{"train_examples": 72500, "levels_per_channel": 8, "norm_position": "pre", "qk_norm": false, "parallel_block": false, "inner_norm": false, "beta2": 0.99, "max_grad_norm": 1.0}
Rows from block 9 of a small autoregressive pixel model, named by matrix and row number. Rows with one number belong to one neuron. Each number is 500 + 25 x the weight over its row's rms, rounded and kept within 0 to 999. All counts start at 0. Numbers have three digits each. After the name is the row's rms in percent of the matrix's.
After each neuron's rows are labels from the 100 images, of 14976, where the neuron reaches its highest value: "responds to" is what is common among them. Only what is clearly more common there than usual is listed. The data: Sentinel-2 satellite tiles (TerraMesh).
# fc1: MLP up (model.blocks.9.mlp.fc1.weight, 768x384), inputs 128-255
# fc2: MLP down (model.blocks.9.mlp.fc2.weight, 384x768, transposed), outputs 128-255

fc1.404 110:509516507521490528481472516483449481503538477505486469481474517518481490494536468504503522512506510524528469479489518524482466526540503543476475461480527493495519519461491531531490471502538478552479533489448496490510486474547506554534484469495481477556471533539485512501506508529511510524513482496483501517510476485515509525505526462521513513503516500516495525441508501467471498483512
fc2.404 096:520453480478469479500509549516485501514527496493470506507529507523512500467503513520515490482515476476501515483517465506499520515512455483492515564571526487483503526493523496494494485491486497516504458530509445446519493523491467509540519481490509527464491536502458516458488517522494490498528498482515495502514520529490495495516459542536534528528495515539492490498523520475484498512534
responds to: trees; crops; built area; main land cover: crops

fc1.486 119:473553513490489491532557478491459502501528506473491516462521523533491490536497477496552525486528500486507483490517487494467458462527481496516480456537494514484517469517510510537517523524517550464475454537528495524526533512516444499526517515509477454488501530511441478554513538518533462469506507506527525450504513499457516543481530516497487485506514526481519509490516497481478545497462
fc2.486 129:511536505502497497475632508504515504513486467484473500521471517471510507528497538525495497499497443521476502499461515492500507522526520496524508499503511524468526515504472458479497458482496482457506524508500496539509503501531502511493466538536477519527525559517471532496539511472493531525451525542518515456526519518526488496486466491486540533487511505507457476473477478483521548509526
responds to: water; main land cover: water

fc1.239 083:551477492472495519516465552495487497486463504498472481527502502550506523495509471497443464501530494546481506537528478491492504486517505498498507531498491543528505525525516510484508481432490460504505531505484496472508511514529556501462451485523478538494531532516512454544466492504501505531455501483522513496498487503507475522499486503486518515582516469505480477498528501513485481483495
fc2.239 083:492511494545498489529491484490526516520498491503506499547505496555507482523496523457528533476471500460523530522461541521491460485523475517491510488526492484506502458478483474478474456501490462495515513506477531487528510470534528495533493505459511520518487517510512508446516511502492465478502499465469451501456506461480474524560499500491456488475481470488585541490483511475531476480501
responds to: clouds

fc1.110 100:511470485447474485553501494499548518515516472538523454518512525532512489496523522511493557501452528516557537494466535510481499464504490466479531503495483520511515527502470521515497505493506536474512525468491488533492511505443558525489500488467454529482518488478487435468481499506511490519512522504488526483504470449482472497521485485510480469539520505499473496474492575523452504424512
fc2.110 103:474481481515542474471463475445507498497476528486526491536513512510481497455502519499486508473515512520471537497498487511479465566473455521510543450471508508517505482545511507515476493520465498438498505514524518510511511517507421492542526518458464492513517491508469475501482500493484534494482464495487459514460510524455487531486490504509515468475503492494492527527486464504543550490497
responds to: bare ground; snow or ice; main land cover: snow or ice; main land cover: water

fc1.222 106:493479542483493473466500488528489494508521512523455446463469558481493518491545517524548488496523470520477502473546476518463508520474511497483484504525483547506532506461503501531487487493503547520531503526514506498537518466493468486491505535532474484512539463520501521544492510495491496515528508488554511490493490497477500506554502470476500504538484494526481514470507502484481546555473
fc2.222 106:432581520517515489509467509462528502520500521510462493492483499528505511507498552528464506520498446477542472503507456517475503485545498493517451514491503523530498546504521503484465484504449488496527498529460494431524497505458498493544472530472471478494513546524563468509520488466461506486511465497523575489457504561527543491494524464523527525493509517514490518472546483487466463514504
responds to: crops; main land cover: crops

fc1.455 089:463486526531497490501469523486536488496487517524502521487502515504483504513503496488501498498488478536535516496442493488465485476529481512541473525508488511489485445512484516485507483517522513491546508493483471500485527544496530544449459496486522513514492507510453499491488486488511494532498519465542482453508477516474509489503472514489467522476502546524506527522509463497492497519510
fc2.455 087:531528500488486506520452509552472477499526539507476553500479483510480506522475548542512456489551461496517465494535485542544538475512511498553530513498480526498482531483570557520503501467519511477498508499481495476479529512460459445572505451479461511506553505482540522495521474496484512482483465485504501531451470474510528493513529512497513497481517527533486484469499495518539506513537
responds to: crops; main land cover: crops

fc1.422 126:505439497502516468503530526532487491530527498534485569518512466506501498480515533500505511511518542468492480511525509445520502453483458469505526492497473456525521515532449513519541507513512493532498474548519471511490511499496548472495499553495519493504478549493470529490502542503504523465473505467475512462490520497529471502446534531519464526539526475507489475506495490476519510455526
fc2.422 127:530524529522468478502474523491542500461461465539491493538552475523494519522506510521545500497502532539493471521496483534485519516489499504449498526520521513484494481491474486555491508546464486530559472496487541489517523521503472530514505498503477564436524479489507473533496481530525502489468513514545498520532508537514471480485529461513487501490470497504506510481507504538498503512476
responds to: water; main land cover: water

fc1.135 073:495492482486530524514487541503502512511481532517521483509541496522524480494500465444500518485490553488458487508552500523467470496466477489481492498518479530563493468493468513506560468506508471507532526466551535514543505470512490492506517485504524469488502517508454520492478466466486502456476462554486467490512473499484490580503482494500506483521591505472472477530479511539495505450547
fc2.135 086:522548567496467476450525483495541512547536505478505482517461540458490536524506493537500522505539477517536478493452467451528516483499538512484526511492538489477501527483518478481477478499488509506460523480477485435518493506508480525570447514515458525518497481526522464517447487517515492508519540485504520517467482512488502495505504494517473489510452478508488505492529487483524542533520
responds to: clouds; main land cover: trees

fc1.108 108:443532496490509520512518470516514474473457494503527470428465498515466521499487506488452449508522514487461536495532497515495486492504456507546497501552515533577503481519482497480504492506485524502480536529529508494483506501505484468470499502521508514511520470504504503540486543498508512573530481466533466482457546486493496497488500496511512517511539521469496501515504528468572491509501
fc2.108 106:543499516525499487452507479451500537486518547559469510543527528507509481498506465482514496460477487567519514488490493507512530511479492512467502469441519506477486479495493501563541480535522480539517445554520473501502511527501511510526506484510494507485489512506489507473513469494537513492529507568496537516518509489504478475491539525468447517503497478504537490515514475514505498504512
responds to: clouds; main land cover: clouds

fc1.212 087:484513522500523488525514521542507512535455494498557449520512525533507528479491512463522552526547492494512523504522462502446472492469526509514515530511513499493482529539510468529498483511516506499513488445523477518478510448497486554474538538454506511539520512538520521492511505492509503499531521561494499562488547478499532525464501475499445497515509489501490546521507459511500486481477
fc2.212 095:506506466513524510502561547477473444485509514502474511466482520460522534496536505494499536503499508502455489466523463492477508500536484470468519539489482513470472505510507508474504501471454564472490501542540479484511542521510529483533508469520518497496523450456525485537457490511493510493501469492571497477533432541521529430476500524465535518454498501522500522514471544515496532535509
responds to: clouds; main land cover: trees; main land cover: water

fc1.168 106:467519510530439525472523474495476529501488461497492517500496492544458511497518546498485464517548497523493481498544472487529519488508468484514488494526467542529517467503489480498516522464580463531516500465526490475517482478484497526518465494546504487519493457510497490526508504483545501475502514493472528517485518521459491500518453476529532506499532528543504513462433518507488495518498
fc2.168 097:508439482494485496509509494535487461473492497492506465515507518439501501514529511485493494501461477462523460534486482509504450455510561501514475527477490504496497513502509504533510479501510508521570510538538500499523456502517503470462510506507514557491508531517535503449511514505523513494494468501499492547499513484539486532522460517483510523471524497510465469532528501540544489490483
responds to: main land cover: rangeland

fc1.263 106:475501475509474497512534468509531476495492502497520544536465497498472512518463486479475504448478493517487482458440500510524432522486515480544516512519495505489511463488476490501551501487483504519504500534533473486487520484538502530443485494514496475550539491482513446506498530530474494531458519494523475470487517520508474448488520491485495517514502494497524504524513456494556515505493
fc2.263 115:510516490428505480475512523491493546493558521471513488473538512504476543521492536520491530527452487507473503503471449470496496515492501481509496531484524459520516531485483503537475505507508481468480513507490486501537477509482508562519478534526543497539492480494481517518483515532551481499518508515470526493541515547525527482544446426479490495493492517481461493494508528506500483488515
responds to: trees; clouds; main land cover: trees

fc1.741 085:522494443511461481506500437538481470494504485514513492504513441513493482529516498494482472512465525529483491493494490480488497472489477506485495501444507507491503530528539537518509506547532502531508489481464520468494510468490500508544524518510472482497453491503527491533536508510474467531495529475527495466499521519515501497506510475510491521524487508478480476484547508513456496465511
fc2.741 087:492544521505472454517497517523500506494538490505517544531521507521509510498502486515497480488487520537517473494536527498519505498524480476493478475502483534503532497499529475442517460483502501483498492472479543517494471484510472443469529541481460558563520532490520510511510502483502540460537500497508508469549535473510519437499525524508536557452518516511486483523487514510493489535509
responds to: trees; clouds; main land cover: trees

fc1.560 098:519532477507453543460500504502492440470506529504525521473502478504532493496516486492505503521517483493565527533518482510479496516503495482491544531534518472517490488477471522495497479499501574502546492513497494460506511487487478515495474514466500488509510496517523483507485511474514456493503490508520529501529478513458514483515501477505502529541506448509501495478533511473470535488454
fc2.560 107:525475486446499489485515524496523505515515442475458509445519516510501484553456550525469503519507505499522491507473496485494495470446504517514489460494493468499510486488523496515472486525513490512495507528520459518461508486486489555519502518544446534502530495545529477522551472478503493527502490524516507500503542457471464506527469513499522483520530541514533509471490494510533497521516
responds to: main land cover: bare ground

fc1.219 085:451463508507484469490492500489515496507513522519520517470549485529529545520499478485508531533474498498512530515497549512486537552523497485532554528511524505461490466507552516469458479487492454535489446523503485552515496514541508520498521506498511493512471499482493509514474488529502519542533543427483496461485470497500472508474502482523483500505514508468477495496505539514545487489501
fc2.219 087:529527460483487516498468570504429469510438459497551470511471512508505459502477505515499486470535500469475553493551501499520471473500482511508506504500507475517480511490522485522510473476478494485530483488469552481513469495501535512480495513536488543506498492496516507466500489482459502481462501475454509529484562493490496488528459508501523510513527465512529518508487486512525505501515
responds to: crops; main land cover: crops

fc1.625 106:517487509470523493482446478493462468481497504468456501508508541527497458542482502492502487520515544476463494492535517522488507514534503488474519536476455537503480540492470479481535522505503480531487503468527538522494492519497497543461510478495511514487506513481477480522521482526523512511480487469523478512482509505506477469487511511483493491476457488489476533487481507515487485505541
fc2.625 102:507473566491481497487512527493509504462504451512505515513500501522500486520516492521427549520525508499526493493489514541540488482528522495498547513531496497476509508465519511523472483440499469465519452518481549507498555516509509476520519513477488519526475511524474461494499495478497438507484479507456532495470515517500521485519476499498504481519473441494532540485532496488459461530485
responds to: clouds; main land cover: water

fc1.622 086:530511510527501455521469507513496486495498476488489515489512531539488504484540522508465524482484522477437476497539479459481524494517503516512510459500482522462474479472518528527493506494480518479506513538529522500469509478518474523478514532473446483504491472487552492512477514480541466515464498550509524494518497485511462502500482500517481542492526482472471548534514488563488455536466
fc2.622 082:469472495514503505508505525460502500491496487457540552546483473476521497496487448479521480488496478504524486522500515509512518505496516528540513528474533519477445484519500494479450481452505514461472541493515493481521532506457483507497502517493487445477506530513534492498492464492508489534522502504482485520498481499470521487492476508454459493515496510482495453467490519507495553480512
responds to: clouds; main land cover: trees

fc1.669 094:501489452509541460514490518490523554483516503508504495478521484450493519514481494478501509488528497515491513518461534508499476518490524502466475489517497542521456497504487520495514472511524538485500468514490511549522522509549492484508474483484502504488520534559478521466544498532490496483487505498483494476501493522464518491486549466482503477514541503494483468530517497510480468494485
fc2.669 092:528511480498530482472542555501478522498484446472498465543529484503463468522532548528440486502492497549513496496515460520492505515514490447491530519490539516534498510491499492520516425487488507534493491470502523472502502482502503514445531563515494473483529505471533493505483468509491495497452498488529501520470558514529506528483509501441484520522522499519491531523483534504542503531521
responds to: crops; main land cover: crops; built area

fc1.399 088:513467493477502505499506489527523471435548511513542497497515496517476541482474529484501491470520500461512515483515482500521485521479534467511486471483472492498477536498465469504498490483530495486529543450499500503490514491540538476554478517478526511458482501540488506470508491479480502509486469534483505486530500462509522474526498456509507518500502486488518462485539441531485456510475
fc2.399 085:486563482501522497465424524516487452519487455499499481521502496492509520469492534492490485475500525457468489489470489528468514501471487496473492520486479463455558508505501521514523492445501512535454517526561525452482509507514498479468520466506411518542561486472519496525528497514495483504492486486516539526482458489495539487498466502505504518526528512507512499505481489477493473563464
responds to: main land cover: crops

fc1.456 080:512456532457549545462475481512490523524480483530511511515506501512522498515526487517462508543493512474515449504494481513473510504509511456482496441443495513506476486521471504507546505499451504536501473498470481522512472498543485460489507486493493507538461551528495540493457534523514500427474531569524479483466461470491483503478468503487509489482517480506497447527476528501531513481514
fc2.456 079:513541509457484490472490491495519527486513488486544496492488471527527483497474492492500503506508498491524538498481458455510523483493535541517477514463458487544507494524484540532503512478515484530538467492508495454491485538467458521498542476523471477524533460507512481545510483486434484478564496539504515490505540550520496486510492477510529484480543481511437502480501497484507510554495
responds to: bare ground; snow or ice; main land cover: snow or ice

fc1.310 101:502548500527507497491460574517499499500543465555496457510535477490492503523488496537493482501488510486558497533498487511527518516511489502497479524499519465493506497515583536498508488494533485493493480482504475456510478475505510491461469511535508530503486474487518491541520486550477470537519462517492512526507482479459502451485483500482457475524505475479531529518428501532532475509471
fc2.310 114:500517501539530523506470495512465510503498478483474464540522515514536491476468494470468484460501476522468475492519536517470440451520520516532517493488488511533493514483498501482534527512539419533506500452516482490499507503505538487527506511515445483506484470506481536472464508473528545538495518506516483515473501492479511453489478503494492521488476493459476512503500521500502488495483
responds to: main land cover: rangeland

fc1.522 091:520503533508486526485499546498464528535507480462527502508525505525446460522457494511510492538482434515523494485480472536523531542489505493516489539496495467486508510488495474500445522481506491481488530517532548496478516452467485507517496496514508481480475480508485513479518504496541522500514489495488488477481481474468502494479506571510509475484505490505518495488519502522519530479502
fc2.522 099:509463452476504501543481493509508506518526520545474490490515490478474490481542509506497498500512546500497490514517514468477497489489492532492532490493481549512512474478509506478515469508498523535507539499498513492504495534513469478471531453521487503508473509460511500507481524538526474509547500478507510508548514534509509549520554472517508504488509508511544506511519505520499483608498
responds to: trees; clouds; main land cover: trees

fc1.429 101:497512440513511477527505513495517495514497494522511536481481494452500474545493513502486481485495569532552497511565485458544509443466530459535514517530528509532484501570517497548535509501494530491440529519514460493479525409503475483505525494531497518486500491469510545521475480448524490515458509557509512483455532508477507517465481482537527532509519521522454461498511457445501490507532
fc2.429 086:486515505484479503488492451501530517503521542522493490538512504531484500498501521469529476445556508501435506488518504464528453507487498481461481512525482475510484537476496497490519540481522510450485488497505535477524496486510515469495478510455492524516447497507502462508513488488508503500466395449529508497481489455562455482537486543509488522505508520511544517498496526473531538497494
responds to: trees; clouds; main land cover: trees

fc1.490 093:508482494563497507513472504466481501467513512511495481470535454454519521520496490508505489447528518498500493479529508525467523508483533522466486487516486504515440515542540481513496503481479512461532510503500493507531482437487504546497507485535501497494502519477503495518529486482506475453480527486491493550510482511470532505506476466509511494514525501541518510491488496500495489460485
fc2.490 113:491492515429500488491547490550516529547467607473497553488481543536514497499487528504493452521496510504500481478505505515518518438494514509504518494555496515471531500491478477508475492479509438478524549518467466477486510522481489465473493482510492483506514467517513504496451539507533506518490514526480495472504522460500524515543549483495495462492517505494495536505513501503487511487520
responds to: main land cover: rangeland

fc1.287 114:491483483505482472471517487506505497488517479489521505479493470500488491483505501517464514482523519459487508515486479532499469492502500509524543506547510478493525536502485491438502516526471578462516493486501536538537493458483515494498508495493524501514554508522532476537485506487484518495560541479493485475547491479558513494511518516475481458460530492522564483482479527503510479539501
fc2.287 119:463464513482504522505473544491493488488502523511504499509501536480517558495521547507485494490509520540533466479514500518544498462477513493486477485464495519510480500486530483450474486470497460437508516523503474540461512512532502505504501539471481502495498529463438491512504485476468473514475490490478545506489549505462509467471542495515498487481476517486503530509500497454475524530481
responds to: main land cover: crops

fc1.293 082:483507476516531504520531479490510550532478491540534482510506442490489532525515498472531516511477547536493550520548494488509505464471504525474512505489489534527499484504538494494527476525494523503504519509493524434455476479522507489531504493524537502478477498502428468477503515531486519510521492496509545520495497533521447486461487484474468510535417525477509543517545473494533479487505
fc2.293 087:529569539481547475488514508531500478425569484507494552489470562501461490482497529533505483490500493467522498502489509528473519535511531516501476501510549517471487511511519527501490553552512483436473487483489504513523510520483475513463509532498446472526504506528558510528502487484524509473480528515460462457453469473488515559519516491486504528495546498498498481484451525494484511534486
responds to: clouds

fc1.147 115:426509516485512483503491518517497538550476469487543445500542502520515488492482474516527518487504499476506519528483476534480518496547503460502448523450485489490482474499507492511443460485487525520458515443534517541471492501424505491522552502525547500525472516503471476519490506500485539517452498513487513464501499530482535491485514481501510470547508521495470525466531541445534467511501
fc2.147 096:502509468458468556528460499494495485468508484469473499519470447522468509514514505509542480466489488524482487477530504498517515534501508484497528484541527491480479516525481482488516500516481506455509510526490485469513508494516433476545470495533534512527500486534459468474487481501466460509539488516490486502478480510549521512477588511492498493501503479499474552474481510507505478578555
responds to: trees; crops

fc1.342 102:490472490492546509484486485497508513464524478508522478513476492513455476477545513521482510525468491522519533517531523537484515503526432561488526519518474474516506490535488478488537516495460503521484481532503479498504462551467467501513498516501501488472501458488473493491472489521553482528520522473504520440499540471517523494463533501494463533454478476475525526448467517520466438450503
fc2.342 097:493530508488487462519537470486522501489514504503538564501528521500469518521538478504497467465508500480469495486553471465474472506466505485505478492524521497499484513463498505516505520530473519473540521456476479501482523497520485496503488517483507491518523530534517453528525490494516501514487518514494506519479502492516488495520480503516529489530523485461496489496474521450490542506532
responds to: snow or ice; main land cover: snow or ice; clouds

fc1.375 095:478493508536466462498476491536509497503484479533485469486515492501554502472530495519520509490477509455481503484535480480507473472521522502545529438520504510470491501545518506515498480547511460504498514530513520546530464480491490495518476485493428503470528505501506466473501466508534523495512515494459537521530540511485492507513480484494458524511464463501540532534534493516457477494527
fc2.375 094:515540444542494459463519494490528493499500480544482472473513518487513559516479525470514474501482490490538508481522497475466495493493487476479479486430541557509496506531484520494509479510470519506480533473507518468492510462487552518491541507499495494542498508518523495482557512489477498498505503481495544491521487540537479481523538534535498506503538520515477464548502488506496520529505
responds to: main land cover: water

fc1.178 088:501502496491515521526472499482512519471475503512512532481502541465498507508519502508514485509532554508515511565508506469464456523517506520535491493516498501508510502467531546514483443482490525523477507497475508496509482503484468501534445512489515502538514500503528501523479468439479513544497498455476506532501460478498483527483528501497496514479553501499523473475499482455506503554483
fc2.178 098:548554428504505452468522519501514539531489503488454481445487516546491502508474467510459519518509463525493502509536482477502504471456506495512503507497507462535526503478504548558475460473505496467483484480489481474488495499481519526490513486557482478471453501479495510479479510516539501499457494547491470506514527463462505489502483466544501503481503490523511513454516492515459507490508
responds to: built area

fc1.177 119:530527530488449500462466542523489480489484486518507510480513483529412532491489519478471480461504470484473512525447462472496529484490495481506497468504454541476494517536498493471504492478536523502487514484540486497472505493534560471555490493518477525510521489482544514479477454492519523500499470429536510492508502508493484498489473489490479552521514503516462488505463501529505518522464
fc2.177 104:505497455507485507491511465495511496477506491514518445496514518502547481504512473529512483493470463513486481478465470519494464527472510492464506508494501491500495510494528480560462510532500467477480452555507509441495509505470553484505488508437540487515547496537471500519518532485454509503517508472516465567496503517491432468513508444468538480512482511545501554491454501489466507500518
responds to: main land cover: water

fc1.41 097:500507502502497490560524511506491505472475466517491492471478515519514516478454501512487516483526506482476471538520557493559486512497487488468462497482466511452491506550489496487520497497518504502504468533495506502531481496477543489478476496525550496497500531432450470506488521515462475510536530525446512480464487521536498513520494483482494456550481535523539450525489476494456448508499
fc2.41 095:510569480504525471467514496503488563514501502463483502543487510472480486525570542498542461494456515493526500493508504465493482473526528501511508469493516526514498518507544468498459490560520501485476501482498487489478517473505483493542488521501478529470507512541519496473519498511502509489467502476521501507508463510431509510495510484480521540484498492479519493492516528501512540484475
responds to: built area

fc1.557 109:481468494495488468509530500501529498503520508493494458487528500527494504494507495544500520517534493482506508514518491505464539516487545479542537464510497514519477513509502522507525451514483492459492491538459506533464464485483503500470502511524536497495575459511561502483505496509525503482528479502534503516484511536463503528505466455509495540467514490540538485476545525487484518485544
fc2.557 104:504543472514525489492519500464482551485462519476491403535498487473495512528532523496494556501503496514470517476451539519509497514493559504536494560490546485490562476486499509479528496503475544500442508505501474487533505527512516519516503468503467479554444517493528518491517486504502494531516470477498482505506516518476499524464504515557521515528501532513470507549519512502516500530505
responds to: bare ground; main land cover: bare ground

fc1.448 098:464501493466480513475490480491461471526516548482524526518526465471510531501530477443484540507506539485515473531494473509487509470479490499473504546485449469473549502490562497510519525520561471521469510494506482497537530518519490498475502511482477498529474494550506506528509550487481486499498459527534539514474486530488436519470507471479536501505478476496459499499507515506468527500496
fc2.448 104:499457494522518477541511500514500541481500486537506498467523559481463506444481498485508472472522528532455493514464495527499480468515489529521504470482537480526459497521478498503500476502496495453477508482518504553504501436508499506513459500498479497512457497452485540489491516542516505493493524475502494526496481478490526486488469523490483490498490512499499494523474523488453520537510
responds to: snow or ice; bare ground

fc1.547 120:496509495503511491486540465477491517468494495459536473497542496511471488527488511535480513484525531466502466488429516501484500537504522509470546481501549466473511508522518511520516506480479502470486510483532484492498474516563515491500515479523504501517484505520508506472518567516514495439478505435465462508528539521471488499513510482504497494512494500469554484493523455531528445558517
fc2.547 129:486525513469492510520534522522504468487504512522504511501493502514503502534495538509528522505482474490497469508501499537532495491459474462481456507508515515532504483488526522501479556492524531507494457512439506478495508499489475452486511535494498461515544486490504501492498445475478507539468500510517542459501492448510514433507571511524520537478495525468488499533504528465472502440516
responds to: main land cover: rangeland

fc1.237 104:444506540462524483517481485487504458515511516482518487470514527489510501479468487507449507485529506490480522447503458505503519510499487423521552536500525504517507517479509531495512467480512497499517536527478457497484466508505504469510530439482541480515497499531455452523470521481504481490538491495547506544487486510478470523467508485451459515548473526492509503529474546528499495537548
fc2.237 094:519523509503486483499531497538466476476457517507517459486478504460513501491484513491533442527536472471538479479493501487523457484513490486509510495487477501467509460535470450450493538546484517502529501490502521505476539498463474509539483481541480496541534494471497503528516462536494507493481527475534531507541459483483519475518539512553475494524506464492493518498520527472485504492459
responds to: main land cover: crops

fc1.80 131:519465479466520564508510515514532537499538475510476483471463470468516520484483507518525518499534532459472510487465481486492518457477502496485505551523493503503509525511448544505486524520547490543531514478480491509459524493487515486509511483511485521552507463488529480485522571463489453530547523503438533444491488527505503492437503516502472520531479517545507464499498491517548498502507
fc2.80 116:479510519484497495520494546521515468486500477515527518498454509463500485502447525490492521532495481469513471502534504503487439554481515501509522557490530543475505479513475541512475532482470490494491539497487498559541478461515473500514491512491456535557497496519490476502477509514481490496517502458496495487496481496493535496493489493560476519475502472497477493505486513499477483457454
responds to: water; main land cover: water

fc1.545 093:466482496515515464515446505544516494522523461508511481483511526562455460522491503489493518487505501476466489474528474473491479522471536495505467487472542481465502540496532510491507554538500445520511500495508491496499496506447478530539478504512470480497533512493495508507454501494494516478495508491442531517516525467497477512495495459461496468475497481479453535491517507465488469521466
fc2.545 106:453536503517492485489467511488497499516484483488485547504483480438497502518546494498499464514490501477468498510498471459515476547487510480493520500496515510535512502481493517529517475487491514570523479502553513508488491492477539483489524556481486487527500490524470481527526499490497479510528511496546463492546492479554478479503502492456494505514468509508521474508520476512538502483494
responds to: trees; crops; built area; main land cover: trees

fc1.89 092:502487514493500503483515520468497514491485484490547495522516485503506514458525442463478526543517529488462498514519509566488469453496524445498483513491492495477527538491441477507537488464528469509543513461508507501463530470490475520536545535538523489515532497534487461487493500510526467472465541503501505522511498483534486462503533511492486494480475523507514526502442515468492491534502
fc2.89 094:547529473470490547513553526499459519496528485462503513508515467534495486490476516484549469534435465484501494492520566493500520532474492527489525529513448514519473448481509454460460482529495489500471489522473485552494501517538558531467538477472464510472486499486507500504538501464466508526516499528504477472520507484479520516515542510496496517522504499479525471502480490511502553540486
responds to: water; main land cover: water

fc1.210 085:536511507510539522487485473510471482500511508488515510472492469499490523492476461525523503487481508476540494532505468485452517465497464517491531498494503544489492470482504492510497473464516496520449441484481509450534442505492479529490518493467509501551502506459529476484469475494489531519530506518546523515528470475493501545470483541507545526556483483544497476515552497518509508489483
fc2.210 086:489534470487529505486441492484527491526435507506487484467536506519534517529474513498502505496460476530503491499513519508535509521504508511525496480518516492510547480508482464503498484473498481526468551485481490486512484480504541487475465485492505479491483460493553479504494489515475527523512486527502480497498503473511511510517483503502487525505505543522482529531413515504461494534532
responds to: main land cover: rangeland

fc1.659 101:540511548474496520491484476501494515523551481471503499482505493483482538495505491492508510506451490463421519530509510477462528497477511500512499499542448497519498520488481502503513474526501496533491518468546485485449507527556497497480483449481497472493463487484517540510473540503510543537470514562478487509475522505502518513496527509500483490444549516510494509524473509554485552440509
fc2.659 106:501535448525510475436539522454508523536467516525501518500497480528511518494489519515505492469527489519538490503527504522477484507478551489493513507456527491546521545504488528514505473486497509484485464526515517470533523515486516496498518528515481479473499528499535477515526462526548443489562491460549519482499482502504475481486546523539533525521487496512506533503516482508489553549512
responds to: main land cover: rangeland; main land cover: snow or ice

fc1.70 117:507523497508456467504498519521521511471482471486495519473505496564558520521480485518512489476516560451496509481548501457483496508504507483488497493523542499524517515507488535463495468518500512453495545447478490553479455457484500490535509526475525494545508491485471533476512523515503487507469516473494498486517474498522495468510523493507490511495465509491485505534497516524512497588485
fc2.70 129:481478512527531487525593509563499481516487484545525507494459476509498473515483461481523543488456518440468482512487469514519455511484531504487504502521506504495479477532523511507524453479492506466483476496441496533496510512506506550502441493503518474453500525482497478493484506541488494483485473463484514530492530506498520542558479487511476478547510460490505495510515511489538498476486
responds to: water; main land cover: built area

fc1.17 087:508507524500534510472499507523484532486483512521484494510493457499498505506508456486524477506551505490513478493527520501484501523479500486456463506501500503503507457503495490521467520499479510525488495520461532522446516458514533516512497501500516530533526521513538504522546518517531475540575516528518529518480478525460484522536483469479483504496471496567527516449478515494503483485483
fc2.17 074:529495545508546502490483516543475492494505503538522510500487529493502492530492513520439514488495498450540557529532536495512532459525531479485516475542523542463481489493518513511508480502491490462501525516486508489468510466464460487505518526490526509483524474491502512489488502500501510503509510557464542478446495474478509466592513535495489502463526493465500536525524528509516521441515
responds to: main land cover: crops

fc1.32 088:550503501464470515486460545492523478490491508478515465489479456499490493481484562493473534470490533521526515497514471496484484586471462511497543458456519489510535495514484471517467514505483479486463528462542546501497493520491462486510514472472488473516500490491482500503527465542507486482507521486490510484524545507511498501505499507539493524544541526524463447401500456516459465518500
fc2.32 078:514511444461511479499484507470506526484529494485479487520499538519491483478499503494485472502480469525535470523470481515500473490501503507519520501501481526494488506544511499504516469517479477515541490494473511522495489535502478477495477537521534518551483506504509490489548524506499550551513471499503472532484457515550517469513455519507493480509537464539500474490492484491489494464538
responds to: bare ground; main land cover: water

fc1.706 098:532489512485524522514510508462499503491502505515581553496489516509525500513454540451446493537504501512493488494472497481498432501525526493538500472489504535492458478485492491509467478534483523477509499510509456509474472500468541479517484529512463531462503496502502489486501482462492545536509494463488526487467471519479513519508498491470449514493557499504467430486500502462548483534517
fc2.706 101:498514477514470500514498456478495518513475518441467513507500495490506466529512477494533484512487516454457501525484482486503495499469516511499490467488501491497507466503499526511528487510504500520489497510500500520491512536522542489487480492507531491533502515494476514529481478506530498506518502522531504446521500523502518599520498509517516498526486509529491517526471534521487471472509
responds to: bare ground

fc1.591 111:508436571497474460476526495517514563495527475485526513479468559483495520523480489504560479452518475519501529484493498530506535503466494492524524493518515488542460513526530481488505474462511452441476544473490550509504534467550469567496485510515497511527500513467510481507506478485543548499495490514516518528524516512469487446518505507494512536450498509483500511483546509501469511501511
fc2.591 111:492535501499466486462546473521477500445501502520458547504475491490543476508463468492487519460467490475508513448482478483521549534515541532503505469518524499507459493521470487520441478485478516479542477492485524536546495485496520499485514498507506502526503476505503463482517558494486496500544491488540524495525496485513549465553537511467534435509450547425498482529497529488457474449504
responds to: bare ground; main land cover: bare ground